A small image diffusion model, trained from scratch: widths [64, 128, 128].
Rows from block 6 of a small image diffusion model, named by matrix and row number. Each number is 128 + 32 x the weight over its row's rms, rounded and kept within 0 to 255. All counts start at 0. Numbers have three digits each.
After each channel's rows are labels from the 100 images, of 14976 (inputs lightly noised), where the channel reaches its highest value: "strongest on" is what is common among them. Only what is clearly more common there than usual is listed. The data: aerial photos of the United States (SatlasPretrain).
# convs0: first 3x3 conv (model.decb.0.0.convs.0.weight, 128x256x3x3, standardized in use, each kernel summed), inputs 192-255

convs0.109:153135143124130148111135119167124140125122150123114125142147151106145142113136114126132147120123108142132103109134128107117127119121135113113128125131116148130112148124122105122127113129147134
strongest on: building

convs0.121:113113128139125122103113134144137132126124125109129120137138124142121132127131117150136112121121127136120116135117115135126144135121124142109121130121136124137125141125130123121119150115133129
strongest on: building

convs0.41:141119149123119137126128106127150152133129121135103120140124140130138115135130135136119122131146133149112127141126125128143105143130117134158096112133131155125139137136116133114137132124134173
strongest on: crop field

convs0.10:128088120164128127152132047158105156120112101143084135104082206144119108140115133139120096113126146138130180155125146149132136119185122117150073136153138150146144136149123127129138106151133104
strongest on: building

convs0.127:128137130131132118125109100122119123121129127102130121134121134129121131129114127137111134118119134132130123127125135126128135129106216128124121138137134114129113147132110130043131140127137171
strongest on: building

convs0.5:141095131108196138118100133167175127132142113154111146134087202120138221104115168143127145123116063127144102231142122124172151086129130142227120124141105146137129131087136114137126123129108148
strongest on: building

convs0.35:087063159152149161141165065131122138163143176100128114144116167161121000142117098103147140132195115053144129161141111105157114183159134123139164158124150113091117085112166152126163138126116146
strongest on: building

convs0.117:129161124124130124115141062176114119131115129135096105131123172160105145128139122109121115114113131112116137143115134135107150152219120144078170117135130118139102136136137114145142156107108089
strongest on: building

convs0.11:108205134132148132067126109121104136128134061124099125145000122102133000125121058132119114120123116168124029178146148140187149153086143134224255148127127125138153121137114141163141156118193185
strongest on: crop field

convs0.107:119225155138079108124149182189129142098106114219144095130185114115138125155147114134131114122053131125128087063149141120130125177159120133121070138127118118107139077135114092134088140132163109
strongest on: building

convs0.76:168113117108149124146118102137124132127080151130118143136118173105107142125126143116089117116022127100134168077134154127099115138116125119128119167130111113122135155127137129100143127119106112
strongest on: crop field

convs0.126:146159108124118129174133121130142147114127118142169127134144110145136163137142148122122126153150127115110130119137132137096141125158115153128109130129126129089102125126132121147107135149128128
strongest on: crop field

convs0.113:110126121105103152085110110188160127125141128113018104120033120161137132106133111100135086118227105094129166052121134127132132117233121167173133150135161143195192147126145121158133138101153154
strongest on: crop field

convs0.44:116125133114133131105104104148120137132114124157096136145106125138122132139138135127121138133115131129132153143118122142149134119155146121114120124114126163129136133136128127143137134125128160
strongest on: crop field

convs0.85:126133138121132130122123132129131130129130132139118128131127131131127135140121139137136130131124136133113128123136117128131122128129133135130108125122134120129128108118118144138132133135137132
strongest on: building

convs0.18:111145132132161129100137112108150122139139120128108109125088117110128121120122146115128103136157165125116132130148133105110113139120117115113109132120113111130094104154130127137121152137133127
strongest on: crop field

convs0.120:142201180148125131131130112150120125096160104112131140125141062132098126119127105255144167085160145158143167147105125132196151123120151161107146103143132116069081137132122095107128159110128107
strongest on: building

convs0.71:133094171130138124133145105213126143133155146126089079116171133104079122105125077121134117135113185120106143123165145125136176131116109139159169136167141140126119125178144148116123169180139172
strongest on: crop field

convs0.49:136127145151152092132142127120130120151119162126126132119093121138164097116114127119121135182121074145121138047105166122131127155134128106204220136108113093108122122127128132119138133136132128
strongest on: crop field

convs0.42:072036122072129164168149054160088130129126110006152137112145002129151051098090000134124096091077111097099240179159157108166116094157179163156068097084129088124170103114103141145163150132167251
strongest on: building

convs0.116:101119104100119147108123133189130108145134106118119106135088135155129062139140118115144140124178121100132127119131126134106128131129100136122108120132153136122135123127135130144126148136118128
strongest on: building

convs0.48:120000161077103148000155172162185086127123139089052212139155134194174061156164161112165115210174143098125144094113120089089174096096092143129069116111091123177171131126096097140180140123089111
strongest on: crop field

convs0.14:110173114116135115126114166141133154133119143132137137140103112133118101125096114127128113135090115149131128105128127166153142115148125136131151121141133118135075135128175089122129141132124125
strongest on: crop field