config.toml
train_examples = 101725
image_size = 64
horizontal_flip = true
conditioning = "none"
hidden_act = "elu"
pixel_unshuffle = 2
beta2 = 0.99
eps = 1e-08
precondition_frequency = 20
max_precond_dim = 1024
epochs = 20.4
lr_schedule = "wsd"
decay_fraction = 0.2
warmup_steps = 480
weight_decay = 0.3
Rows from block 6, named by matrix and row number. Each number is 500 + 50 x the weight over its row's rms, rounded and kept within 0 to 999. All counts start at 0. Numbers have three digits each. After the name is the row's rms in percent of the matrix's.
# short0: shortcut pointwise conv (model.decb.0.0.short.0.weight, 128x256x1x1, standardized in use), inputs 0-127
short0.0 071:499500501499502499503498498501504494501503503499500499500497500501502500501503501496500503499501501506498501502499503411518501504500500492500503501503500500502516506501501505505500515495500504500500499501500508509499503500500502501495509500499497500501500494499501501502508500506500499505499503502499501501500500000509503507508500497502501501500500497499506500500509496500501500503499
short0.1 059:535511500501501505489500491496508520501501498512499501500490500500492521501499500465490560500504503500501501636500500500500506501509500496502499501500499500495500502505499500500498510506500498499501502504000474496502498500500501517501501499498496516500501506500501505494500500506500498505477498501505497506501503501499503496500335500490497503501497502491491506510499500499500503501485
short0.2 036:500499485500500502515500500500493500498501505501500497483476493499499501516509501511451499500500496504497500500500497499498495509491500502500504500502510500502498499492504508490504500500504500501494500500534501491500500482500500499502510488497499501500504501507496499498494500500500484500501501504500507500507515500490500492496999466501500473503489500499479503501494490506483494502494
short0.3 112:500502498494500500498500497500499499497500500499500496499502487500503498500499499500499501499497492499504502500500501500499500500501500500500500501501500500500502500500500500500501495501499500497500500500500500500501499500999502492501483502499497501500496500499501498498501500500500498495502502497500499500499500500500506501502500499501501502501499500498500500500501500491498499500501
short0.4 154:502499500497502496502500500500500500498555498499501499504506499501500504502500499503427499502500506497500506500500500500501503500501500498500499501501506500500499500502501500500502500499503501499503496501500514500499501503000501501501501514499500500499500507499500501505499500499500501499500499500500500503503509500500500497503500502499500498499500499498500499501501500500510499499500
short0.5 072:511502493499502500503500502500502505496500502500500493504540499500498501507496500496499512504490491504500499500503504500501500499504113497500495500500502500491510502502500500502501500502501499497498499512504521491504497500500500498507499502500502498500501498500503505500499500500499492000503500499500501502500503500497500495500500500504500491609501500499500501500500504501500498499501
short0.6 061:499483497508499501493514500500504503502500500504500499495503999500502500497499494496501497501498497500499500500503497500491507497500500514499518501500500500490483500510501500490495500499498501503505508505500512491503489499500501500500497501498490474498500501500509500507500500501500499500503494502498500500500502500499500498500488500494497492500500500497499500509501508495494500499499
short0.37 246:500504500505500499502499501500502503502499500500500500498498508499500500500500500500500496500501500500500500484501500501495500501501500500498502501499498769500500499500502499500501501500498499500502501499499501500499500501500500500497500500503500499499500500501500501500500468500999499500500501500500500500498500499500495465500500500495500500504499498501500500500500495500499500500500
short0.38 048:508500500502499493502496498503508493500500499500500502499493500498851501500499499500500501500504501501510501500500521500497500504483500496499506490499501500500498500500501500492422504500502500499498501501499502500499498500500502493494499499497501497498497497498497496513500500502500500498499496000500502499490500500499499500503500499501499500501501498501500499498499500496500502500493
short0.39 093:502502509501496500498500492503488494514500484499500502496500500506500500503502500500551504500502505500510501499500502500501500503495562499503508503500503501501501500501504276499485499499501502500495503497499498501491500499500500504500500491500500500499503498508500503496505500485000501500500502500501500499500496500499502507498499499505499502500499501499498500500503500501501503500506
short0.40 123:502498500499499505499500498500500499499499492500500501501501503504499500497498502500499499501500500500500500500498502500499500501500500507501502507500499500501500499499501500501500501501500502500500500500500490501502501500500500498501500496500500499501503498494499501502500999490500497501500502500499501498495504500499500501499498499501508505485500500499500499501500498501500499500498
short0.41 130:500500492505500501502500503501494500500500499500501501500498500500499500501501500502500509501503501499502502497501507500505496501495500502556499501516503500500497499494500500500496501500500499495500504500500527498501497500500500502499501501503502500500498500500501498500500000499500502500504500500505500500500499500498501505497500503500500492500503501502499499505500500500507501500504
short0.42 111:587499499500493501500503502498497505499513507497504491500500502499500506501500499499999500500486501502498498483501495499500500498499500500502500490491503500497502497492494500505500495500500500501500500498500458498500498500500500501499500496503503499499493500504497500498500500500498501500499500499498499500502500501494501493501500498500501495618502501500500500495500500500500498497508
short0.43 084:618499495505500501500499504504500505493501500501507487507514504502499511505501501509489508502499492500500512501500499501498498496500500499501493499501501000508500500503497498504497510501499502498498499500507502499501502497500505478496498499500502500504502499500500501503499500500502500498502488499499500499499501500509495500497496501500506500500501513503511494499500500491500495500493
short0.44 104:500504509500499512501497497503506500506500501498499501503497502502498493499499506500465502500503499499500500493503509500514499500499516503505499500502506500497500502493502500500500505503499504499500502499499508499500501501504501500501503503502501504498499503505501501499498518502500495504501504500501503500497494000507502502497499501501500500500496498488499501500501498501499498497498
short0.45 081:499500500499503497498492500502495500486499503497498499501511487500500501503500500495512500500500497500502503500501508080502500503502500500499500501504500500514500499494500500512500500495500486504500500502501514501501499501500500502506502499499501513496497502503509500496502499508500499499500500500500500496500502500500501497500507496500502505501505500499497501500501498501498501498501
short0.46 036:500496500499500493362497500500500500500500500499498499500504501499112502500501501502500500500501500500501504500500500500500500503500579500500430500500500500502498500500500501500648502500500500500498499500500501502500501502500496503498500495500497501501503500498500500500500500501500500500499501999500500500499502500506500501500501500500500500500500500499498501502500500500500501500502
short0.47 097:499498500500499500499500497507498500499356502500498502499503467496500500504499504502445496500500500497504501497501500495500504502502500500500500501499505627500500499502500497500498489498500500496503499501497489500497505502500506498493501497496499500498497499493500498502501999494500500451502500501500497501498503500501502508497500501503499519504501495502501497500500500499500500500499
short0.48 037:716496500527503502505499525501495494500509499498509486463497617509520502499510500519501528498503500500495501499495498502495501506509500504514491495493516170502504500502508503501507509501494501502509495489501546504496500500500501495500506500502504500501520503512504509531499501486500501497505503505500501508504570180500500549506501501487486499407498498500502502496498490500502500499500
short0.49 053:500505537496510532501487497501500499496500504507498498518503493498504505503507477493518510500489494497501500500498537174500499504513500500500498504500513520493500504506500411500500500502500499500513499500111505500503510492500502501502501499501487523495500514512502511485501500503500494500500494501505491503505500500502500484489474501487496489489474500490497508500493496510479499504501
short0.50 104:500505492499500500500499500489501498496564516500497500500502500506500500495502496500999499499511499501509503500500499171500504498499500501500506497479499500501499499498500718501496500502498500499502503494501460497496499494500500501501510500501503501500507500497500501500500500510500500501500500500504500500492498500499502451496502498496500501501498500502501502503498500504500498499500
short0.51 087:503501500504499500499502493501503494497619494518500500494499506501498502501499499500453503499506499500503511500501500500505499503503500502501501501502500500497498498496500499499501498502502500497501499492501498500500498503000500499500501502499500500502497499501500500503500500498500498500499499499500498499498499500499500503500501506506501500499499502504498498501504510498503500503500
short0.52 147:500499502501500499499494492501501501500500483492500500500500500500499500497498500500499481500500501502500500500503495500503501500499500500500498500501501500494503501500500499500500500501499500500505494495500474502500502500500500500500499500500500500500499499503500500514500500499500513500502499500500500503500500500499499511501500499501501502507504504500500500500500500501500511500494
short0.53 028:499500504501499499498500500501527499497499492503501499501515548491498527502505501500500502501504499499511508495497502500503499504497501500519498500500512500505497500500503498499500509530503501502500512502500495501499499502500514500504504506500502501499500498500500500519500500489500500500499501499505502480498501500500496496497500488500501496485500503499501498503500506477499502501512
short0.54 095:551498515500497504501508503500519502520519500504499502500495498501502500503500518496500524500499503500500484500500507500414501496517500504501503506330506500496502505514503500500496497500497500502501500500500458502519500501500497501500502504500489501491551505492489501499495500497500495500489498560500501507497497500499492504512499508495500523179496500503500503500495509501424506499501
short0.55 034:505501500500499500499500498488500504495500486500497502501484491512498000480499496510501495500501502499521470498501502500499501501503499501500507502495502500512491501500496500497502507497533500517497486496846533503500500498500501499505495503498525500500500500490503511468494500502500500506490499504494506493493500500499474500499511505510500500501499504501500502495503500508497500507496
short0.56 064:501492499495503503500500496500508502499500496499502500511504505501500501491499497499534493502499507499500499497495497500500498500500304496500494494488503269500498499506505506499499500500497502500498497500499496499490498500999502500503500498494499498499511493497500501508500500520500500590501496500501500499501500499500494497493501501500500510499505507498504504506497498502500501500503
short0.57 105:000496570499504514502500445500500496501458526500500499515501496499501504500515501500498519500493499508503499509500519499480500498503500500500500501499500500503494501501500510497500501500497494499504501499512495503499499502500501499498501499500489500502500504500499501507499500503500500515497500505494498502495273500500500488501491498500498501520498499500499495503499500507494500501500
short0.58 044:500501500500493506502497497502504501500500502523498492501524530499502500503505499498506511504500489496492502500497514500496511508501999498500504504502496506485502493504501500498498497502500487498499500512551503518505507500500500506502508499507479501503496507503500495491504500491500498517524502500499495495497503500505505506503503503500531519497510506497503498499493513501504501500497
short0.59 126:505500501500501501500502502500499493500000500499501500502495420500500506500503500500496500502501501499502499500501500500499501502500500499500499507504499500500500500501499500498500500500497500500500501500500499499500500502500500502501500507500500500501500499498503501500500500497500499498501499500500500503500500500498497498499500500500499499500498501500499499500499501500503502499504
short0.60 071:471498501504500499500500494498501491494402492500499503499496500498504496498500494499462500498498501500500498498493493499497495500495488498500499494500502500512497500501503499496499500500501500500500501501498497492497495503500504497502501495500504505500499499498503494510500500500499500501500495500499495502498488999504496508496495500495500502497501498500501500501496499496495501500498
short0.62 058:502499502503500508499500501502502500501500502502501507500500565500499494509506530500501498500506504521496501502501487503477499503504498503500506500500504511497501500499498422481500500500497500493500498500500439500502501504500498499500500505507499499500500501512500499498508500501493499140497504501502502501500505500504502500504501504500499497541508501503489501521496496498497500495500
short0.63 025:502503497504480517425499509489479505499473508498502455496502449519499500484475503499000502501481513498495518554513492583517503481494501509499430489497497500501510494476500500494504503501487497501502500496501533492493501506500469503509504506499513503440494504500500493491503486446502508500481476500489488521504489500502506514498503527502499521505503486501501500498501443500503499496500
short0.64 055:500499487504495479494499504505491500503486503473499496503505506511498502502509498500500500491499499500494500500500502999492500488496500498500494485500499501497492497495494502498501506500503500501507487493501481501500501501500500498491490501500497497514494508500491499518500500489500509502498492500498499501500501500499502505494507501505505506556500508514502499502501497500506499503508
short0.65 090:500500500500483500499500500498501499490999500503501501502500499498500499500495502500500499501500500499499495500502493500500501500497500500500503500501489492501501505496500500501500500500498503497497504500500492500500500501500500500500499497498502500501500500499500500496500500497500498500499500500500498502494499500502500498503505500498500501500500500496502500502497499499500501499500
short0.66 047:500505498527471500499500487499506500501401504504497495499501488497496499491505487501478492498503501500503496500500498490511499499501499501500496507502500500509501497501511500498501501500503500503499504498491446496503498505500511509489506492497494497500503500484501496490502500503500501499495502500501501501500500999499505498500502498500499467501493500514501491499500500523500500503510
short0.67 077:500502490498500500498500502502508502500000500500498493501501485502502495500500500500499496502491503505498502500498502499499500496500500500500508500503500500507502499495501497500497501500499504496501501497502499499497499503500500500507502501501503498500502501501498506509494510500500502567507503500500500499521495500495502508504500511497502538499493500499501496501498500499499505499500
short0.68 080:500496500496500500503499500502496500500999502503500498510501500500502501513500499503529499500502503500499501500500499501503499500508500503499498500501499419500500501499500500499500498501499502499500498500500501500500501500500500500503500496499500501501499498500499498501501500505500502500498500500496494498499500500497497499499500505508493510500502502498501500499500498500504500500501
short0.69 242:490489499501500500495498499500500500500500502498500497500500511500499494500495499499479499500500500502499501999500495500502500499498500500503505499500500500500508500500502453500497501500500501500499501500499500499500500498527499500500500500500500500501497499500500499500500505499500500500500498493500499500510501500500501500500499500500502500500500500500500499500500501499500500502499
short0.70 095:496502500500499500500500500495502499500000500500500500496501499501500501500500507500490499500500501503499496500499500499497503500502500500500500499496498502495500500503500500500500503501493499499502500498500500501500500500501499500506499500500499500501504501500500504502499498498500498501500500501499501502504500500499501500500500499492498500501499500500500500500494500500498498499500
short0.72 119:502501502500500499500499501502499500500503498499501499499498502500500503507500501499500487498498502500502502499498502500500501500499500498500500500485499500500498499497501499499499502499502504500499498500499521501500501501500500499500503505500499500500499498502494498506501485499500499500500500500503500494499501999503501502497500497500501510500501499500496500500499497499500500500504
short0.73 226:500500500500501499500504500500500500500517499500500500501497500500497500501500499500500500500500502500500501500500500999458500500500479501500505501498501500500490500500500500500501500500500500500500500500500500500502500500500500499500500499500499500500499500500500500500500500498499500485500500502500500500501500500500499501500499503500500500500499500502505500499500501500500499500500
short0.74 165:500500500497497499499490499499501500500484500494492505502501501501485500499455501500500220500500500500500500249500500498556500502501500497500500497500499999500513500493501500500500500500499500500501503500500507500502500500500500500500500501498500500499497500500501499500500500500500498500500520499500500499500500500500499502500502500501493499500501500494499500500501500500500499500499
short0.75 362:500500500500500500500500501500500500500500500500500500500500500500500500501500500500500500500500500500500500546500500500481500500500500500500468500999500500500500500500500500500500500501500500500500500500500500500500500500500500500500500472500500500500500500500500500500500500500444500500500500500500500500500502499500500500500500500500500499499500500500500500500500500500500500500500
short0.76 118:513501499496500499499500502500497500495999500500496501500504500502500505506503500501501500502500500498502500522495499500498496501495500502486500503499500500502500499501500500499500499503499501500492500502509499501499501501500498505497500495498500501500503500500498501502499500510500500500505500500500503498497502000500500501502503499500500501501495500500501500492499503503497500502500
short0.77 052:496510483500512499499504512500488498509500491499490505486487492507500500497499501489499502500497497501495497540499502500502497500506499507501512495386505499505504508500500476503503503500507506506496498501510497498509501504807496500498500500500506490499495500502502492496499500509999496499532500500499503501498489500500497500490505500503504499527501501504500500499500506494506501499497
short0.78 076:489501500499502500498497499498498496496500501490501499499498469480500500507500502500514498493499500500500489000501500500554501507500500493500503500502498500501489500497504488496505518492498502500498501500500716496493500498500500495501507500500509500497498493500500484495502500489500490496500494497491500501500500500500507498499494500500500491933502500500498502500500498500499500500503
short0.79 036:537489509501515475505498500499503492513273501516488499502499454496500491495485508494500492495499510495503506502519481500479502516504500502999492507494501499503500509498499500498500500490498497498505486501500507503498502510500496507499504511501506506498524499510481498492495326498500476488492501498495492502504461499504500488493501493502499501511499498520499503499491501501502493499502
short0.80 144:501499500496500500498500501500501498500500500501500501500500450500500500499495500503500500500500499500500497491501499564500498507500000500500504500501502513500499500500499499500500510500500501500499500499500501500500499504500500500500500501500500493500500500499500492500500999500499500496500500500500499500498508500500500500500501499498499501501500499505499500501498500501500500501501
short0.81 087:502506501502501499503502500504500499496500502500507507500496494509514500504506495500228499502500499499501503678500499999474501500498500500498498499499498500501508498502498500500501510503499500501501507496502501504499501505500496500500500499502504504501505492501498503517502500498500496502501501502501503490493496500501500507507498501503499498452492499512498503499499502500491495500502
short0.82 294:500500500500499500500500500501500499500500500500500500500500500500500500500499500501500501498500500501500500500500500500501500500500500498000489499500500453499502500503499500500499501500500499500500501500500506500500500500830502500501501502500499500500500500497500500500500676502500500500499496500500500500500501474501500501500501500500500500484501500500500500500501499488500501499499
short0.83 174:517500500491500497500500501500495496500500500500500500506498467499500500500500500505507500500502499498500499495499500500505501500500000500606498500502499500500500500500500500501503502501500499501504504500500501500493499500490500500499500502500501500500502500500500500506497500500500500500494500500500500500500498500500499500500500498500499500499500499498500500498500500504500500504500
short0.84 074:486500501501491498497499508505509505501999504500496496500500514504499504502507510497503495497498500500500501494498503483495501504501500501498501505497500458504499500500492500502499494500499499499502501497472491500501502501500501500496500491505492504500506500496498509499502500500500498502497500500500500499502499500502504490504499502501499517488500505512500501500501500500502507499499
short0.85 064:531507516501504499500504494501501494500508496496492500508510499501501498500500500499999499504489506500500485480502513396500500488494501500501500500498496500475496501500495506494493506491478508499505483500499438499487490501501488502523503500500499499498508499495500505497501494497500496505504509500499498493496499500500502492501495486496501499570493500488497501504499498503476497499506
short0.86 088:495500498447500499500502496508500497500517498494500496504501501499499501512500500498499489502500501501500503500498500500502500506500500493500499491500501500500498500500505500500499509500492500500501500500500503507497499500500500499500500500490499491500497501503500507501498500500500499500502504500504501499505499500500515501509500492499499496504499500496500500500500496499495495500500
short0.87 104:500498501498500491504502514500499500480431501500498494501504499497500500500516497500438490500501500499477500500499500500500504500499500500500477500999501500493495498496497500500490497495505499494499500497499502502499501500500500500500509471502515498501499500500500501500499493499500520500501504500500495496500507500500500492502498501501505494803500500507504499503496500398500499500504
short0.89 055:500497500501500497497501497498505505503500494502499500479497511499496501498498502500502502503501501497493494402499513500501503500494496495500500493502503671501503501500504500498495503500500498498491497496498518503500501497999509501502507506501491500500496496501504483501495500487500500489495500499492501500503501496494497501500499500500499502484505500499490504505501498497483502498498
short0.90 086:000505725551508513504499473498499504497501505499498497510500499465499499427496506484339500504497502502501516500501495499493501512501500500500499499500495737498501500497500571498502493500482501503505500501500509499500503494501505497500509501501497500504498502502506500510500453499500498501504500492498500499504239500502515490496491499503500489542494498499496501500502504514491487500502
short0.91 052:505499499511506496493498498496505501502999497503484499502496519514492507490497505497495497506506500495499499475503498496498490497500500500500502504502499500510501500498500501501502498505502502500490497500496498503497499507500493500500502504494486482503501500497501505502498481507500499500504500498498500486498518500507500504505503498498505531502512500497498496499501503493502492501501
short0.92 067:499497501509500501499512500500499474500500505509501499498498502500500500513468500503499500501501500499473512509502502500495500499500500499500502501500144500500500500500505501493499493500500500499499500504502491500497500507500502499498000500500499496501501503514499502489498500488500500500502500502503500504501522500495504501502483501500501501505500478512503500501500500505500496501502
short0.93 133:580525509476500504502501504495498500528500500499499512500498495503494501500500502511512499502514504500500500000496499500498500498506500500492503500498499524514494500500498500501495508499503499502498499498500499499500498499500495500505500482500499501501500501501524504500500425499500502500497500501494498501501499500502497501500501499498497502501500500497502501501500502499500500494501
short0.94 114:500496499498499500501500509500500499500594500499498500500500485497500500498501500499480499498500498500501499496507500500500500502500500500514504500504502500501503500500501501502501500500499500500504501498500519501498500500000503500500500497500506499500499499500498499505500505500500500500501503500499501497500508500499500506506500498499501500500500500503508500499500500502501499500500
short0.95 117:500500482512500497503500500502500500497502498501502499500501500501500500498502500503501494503501499500500500503500501501502500484503500500500492491500498000501500500500504500499500507501502500504500505501500469497502500500500501501502500500500499497501503500499499499503500500502500505500501500500500500501505500500500498506499495500500506505521499501506508500500500501504499502500500
short0.97 015:501522477487514512385501498506468475504511499496508511503486508493498488506514495503501506500504508508498507501501502503488510496501500529501488524507529500477506501490486505484512498506504512497499493500502479499494504502500487505498503497500505514501502500502493502502522500498500488499496523500503475509504553500503556511520499504500508558528507492506505498488503501497499510503491
short0.98 048:503499500500496500499493502493500501500528496496492501500497487512494492498495500494496472501503499502500507502501509500498501517506500499499500501509503500498506502500494534499499492492495499499498513496500575501501504502000497501505487500509493482501500504502498498498493500503680500501500503500497496501502507500499503497499501503505500533530500496492500500513500513495500500500497
short0.99 173:668499497500497496484495499500503501500500500499499497481493499500500500500492497500503496500500500501500500500500497500519500501500499498500520500500500999500500500499500499500507500501500501500497499495479506498503500500426500500500498500500500499500497499500500499500500500499500498500500497498501501498500666500502502502501510500500500500482500501501501500500501500500500500501500
short0.100 158:500497500501500500503500500500500499500000501501500499500500500500500500502501499500500500500500499499501504511505500500486500500500500500501500500499500393504499500499501500500500500502500500500500500500500519493500503503500500499501500499500503498502500500500499500499500955500500500500502492500499498498500500500501500500500498500502500505500496500502500501500499500499500499500501
short0.101 029:501496500542521505440502516495501499497496542508509501497516500484497496496495503513500495502508481516495502554500500500508496500499500554500487501480499494512503504512504520502500502485493494500500489491484492498500500496500502475500494487502527488496502500498501492514509499500500496499501500500483500504504498500496497492507493517500491497514505507498490501499500505510503501499482
short0.102 111:497501501502500501498496497501500500500500498500503499495500500500500497501501499499527497500503498501500500499502503500512498498495000500500501500503502500496499499504503499500500500500502501499500500500469500498499500500500500500502493500503501500501499499499499501501496500509500498499501497500501501500505500506500498503499500501500500494476501500495499501499499500495501496499500
short0.103 068:000502603495495521502498443501525503513500498499505499516490499495500515495540500486501505500500500500517498501520504500492500498502500500500508537498500499499477500501499500500499496504491499501500498497526498498502499500500500497498500493500468492500484500508500502496497497467500500501502488500501500498499390500490502500500498493471498501607495495507503494504499504521504499506496
short0.104 075:500493499500500500497509489500505483502501502500500501500503497498503497504500493497394489502502505499501502500496499500507501500504500500500494497500485500501503490501500500496499500500499489500504506501496479496498500502458500499505504497498503500500498497462497502505498500493500507503500500502488499501507514500502491504503501504498501507500503500499499500510501494500504511496500
short0.105 042:478500511503498502493496499500496506511505500496498506499492597487500507502500504522503488499546505499507531501502501500499499498498000504508501492508487500515498511500500501505507499500500501498497500501496526490480504502500497491500500492500497508486513494492503490499501500511500500494495500498497498497515469499505492515485501504502497527453505495496485500505497480482500505498488
short0.106 052:553498497500504499498505506500503509503837507498505501494502539500506514499514510498740501502506502504497502500504500497491498504507499508500500499502499472507503500496495500505500509499497499500502500513504490503500501506999497512500503500516506502506500502501494509511503500514500501505510496501503498503500503500506498499502499500500499513509495500500498498500500502501500502503526
short0.107 095:498499499499500500501500501500499501502999498498498502499498498499501500500499505495499498484499499501500503501499499500498495496501500497499498501488485500500500500499500501500499501499498500500499501500500499499500503498500500500500513495501499500499500494502500499489500500496500502500497500501495501500508500500500502493493500501505498500500501500503498502502500500497492496498500
short0.108 064:499494501507492500499499506499483490491485503500489534507501000499488500503496511535502466501499498501509498502500500501499504501502500505500493500502492500498489477500500502500503497500494507475499508503501523486507500500500497496502507494505496499534513506512499499495497500483500500500499496505500496498498486500492495500499502512483487500499501502507515491518498502500496495499522
short0.109 168:500503501497501500503498502500500501500491503500510500500499497499500500498497502494500500500500499500499494501500502500486498500500500501500500500444500500499499502500501500500500500499498499500502499505500495500500497500500500507500500503500500500500500502502500502500500500501999499500502504500500502502501498500500500491500491499500500500503498499499499500499496498500496500500500
short0.110 040:500497495485507523501501495499488500495499514514513509514511479489495501498501499501501501498502493499488501499495499525492501500508500503498498504499504501484500502500499501500491506507509491499500502508500492495503489500498505501533501498488494496498501499496500501479500479517999498535501507499503495492501511500491503487500500499503499487533491500503500500501487492515506499504496
short0.111 168:500495500500501501500501501496499499500999498500500499500501514497500500500500503497656491500501501500500498500499500500500502500500499499500501500500484500500498500500500499504499500498498500498501499504500499500500499500449500500500502496500502500500502501501500501492501500496500500499501501500501500500501500500498499498500493497499500498499498499502500498502500502503500501500501
short0.112 057:500500500500492500000500500500534500500500500508500500500500500501500500500500500500500500504500499500500500500500502500500500521501500500500117500500501500500500500501500500500500500498500500500499494500500500500499500494500498500513500500495500500500500500500496500500500500500500499500501499500500500500500504500500500500500500500500495500500500500500500500499500500500500498500500
short0.114 073:500500500499510496503497515497506501505500496511498505501495505502501502500497507508500500500517508498490496500503500513499500501500502506512506502500498500509500508498498498506503510503497504501502501493500520501500501500500497499505500506500502499507502503499514504517500000505500500518509502500496499505512501538500496516504503508499503500533500503495500501504504527501502510499500
short0.115 052:493500493503502501497500500500499500500497501499501500501507476496501501503504504506505500500511497504498497500500503500496498501499500500050497498500501499500501500502500500503502506498504499501500500500506498501500502502500498494499500502497502500499505498500500496515501500499500499496509492502500500500503523500499500512500505503497504508495499505512494499496501501507504500502500
short0.116 033:504501494502501505500496502499501506496496566505491499497508500500490508499506504514501521507499509502469517501508502501491494507500500507499496497496514502485507500513497553504495487503498476498505443502498459527499496486500496489495501510496502479506500501499499503499506498521500517000522501520501487488488495500499497494556494495498499498583509508505500502499501498500500501499448
short0.117 036:500489000503500497507500500502413495499493498491504498501469499500499499522501502505500504499502507502501138502500527501500496504486500495500517499499516500499500500504500500500505500500499500499501488503498501499498502500500501500451504497505495500506500495499492499499504499500500500499502496499501500499513502500501498508498489498501505502500501498510499500502500500494504500500503
short0.118 029:507495498498505503492493490479502508503206518512502500504499456497500500493508502479483498506500500501499494501502494495460502499498500486499496494488503000501500496499512500492498502499500499501496506502500502496488498503500504500501496499488484494497504500498501498511499500504500497500499506500498503497491497818502496498487462493499500503513488498494486493501502500511503500501507
short0.119 044:502510507503500505498500507500504505511500493501503500504495498507507497500496501500502496500498507498498496435503494482483498504501500499396497502500502500492502501501476427509502492492500496504499496505494504504497503500500500502495500498499511506498500501524504499503499500493500504493498494503509500503480502500501495495494508494499501496493502506506504501498500500502509500500505
short0.120 032:502491499497497500503488504494496494529509514505498491506502546495495502486497502505383499509490488504501497000516509495515495501483499497524497506510502500505510505495510602486506502499488503499499525496521501495502499498501504501498498500494499492515506493499508492509490527509500499496506503500498507498491534499501494502520500497493498507533498501500502497504500523510497501500512
short0.121 030:507493516461530500500509504500517492493500501480498499480482510502498516509503505500499488499505490543484500499477484489495495497494500491492491491500494500501500509496497489502495505494502501503495498498499491505486505490499493492492504494497501494492497501504499502497496500519500502499516503499496496500500499000507500511499491502496505501506497495487512499499499501488501503498486
short0.122 043:482497500499501492499501485499501500498500501500499495491509485501503500508500502499500498491487504505499500580487498518504512501505999505496496499510500541499501501502500495503500501499498499497500492522497507494514502504500511507498498502501503501501496500502499499499498499501479504359505502503499496502502482477498497494500505501500489505626501500493498502500494515499500500504485
short0.123 040:486498501492500508500500508500500508499500502483496502487499503446499498503501499503499495501501503504498500485503493500510503523500500500500500499504488179507500509521497499500500495501500500501499495499490472485499500504500495490497508477500456500502484498500500500501499500502500493498507502499507490502502542500506512501501500500500500489520484500495496500501500498496499502501469
short0.124 028:500494493493499486496504501500533497487500499500495515499505500503498502497490495504503500500503519499504502500500498030500504501503502495500519500500500507511505512498501500496504506500490501502509499503501495498492497502500494499500500500495503494496505502495503491509502494500501495499499500499500500496500501500501498500500502501499506509482500499487500500495503504500504502501502
short0.125 037:500508497498498500479490503501500515509500501496492489497500480501478501496493499496503498504501509500498503505503498500505501505495501500500507492500525501511500520499501500499506501496498498502500498483487502497504504504500500505498496501498480504491499504491500484519495500501000499500500517497497497499511465500516498517502508500501498517497519503495489505499506517506501511501481
short0.126 031:503506477523502499487497513501502491474501495497499501501514594501506503495501504493502502506500489505510521502501505500509514500478504534500499504498500500500494495496499538501490504511503486509500506505504502499502502501501511508463499495525509480507480493539492506510501501488999503504523497501494484501516499501515504492507493499507505501578498501497506502510511501493501505500504
short0.127 060:500499503500506500506500502492510500497499501500505501510502501496495501500500502501502501503517501499499502518503485520504496506494498498500505511507505500493500500502500501483503492491495499499501500502498488499496502504000507496493504508502494495492498500506507498507491500496500495500512500495516498497496508500516502481495496499498501500499499510501506499498501499498493497499506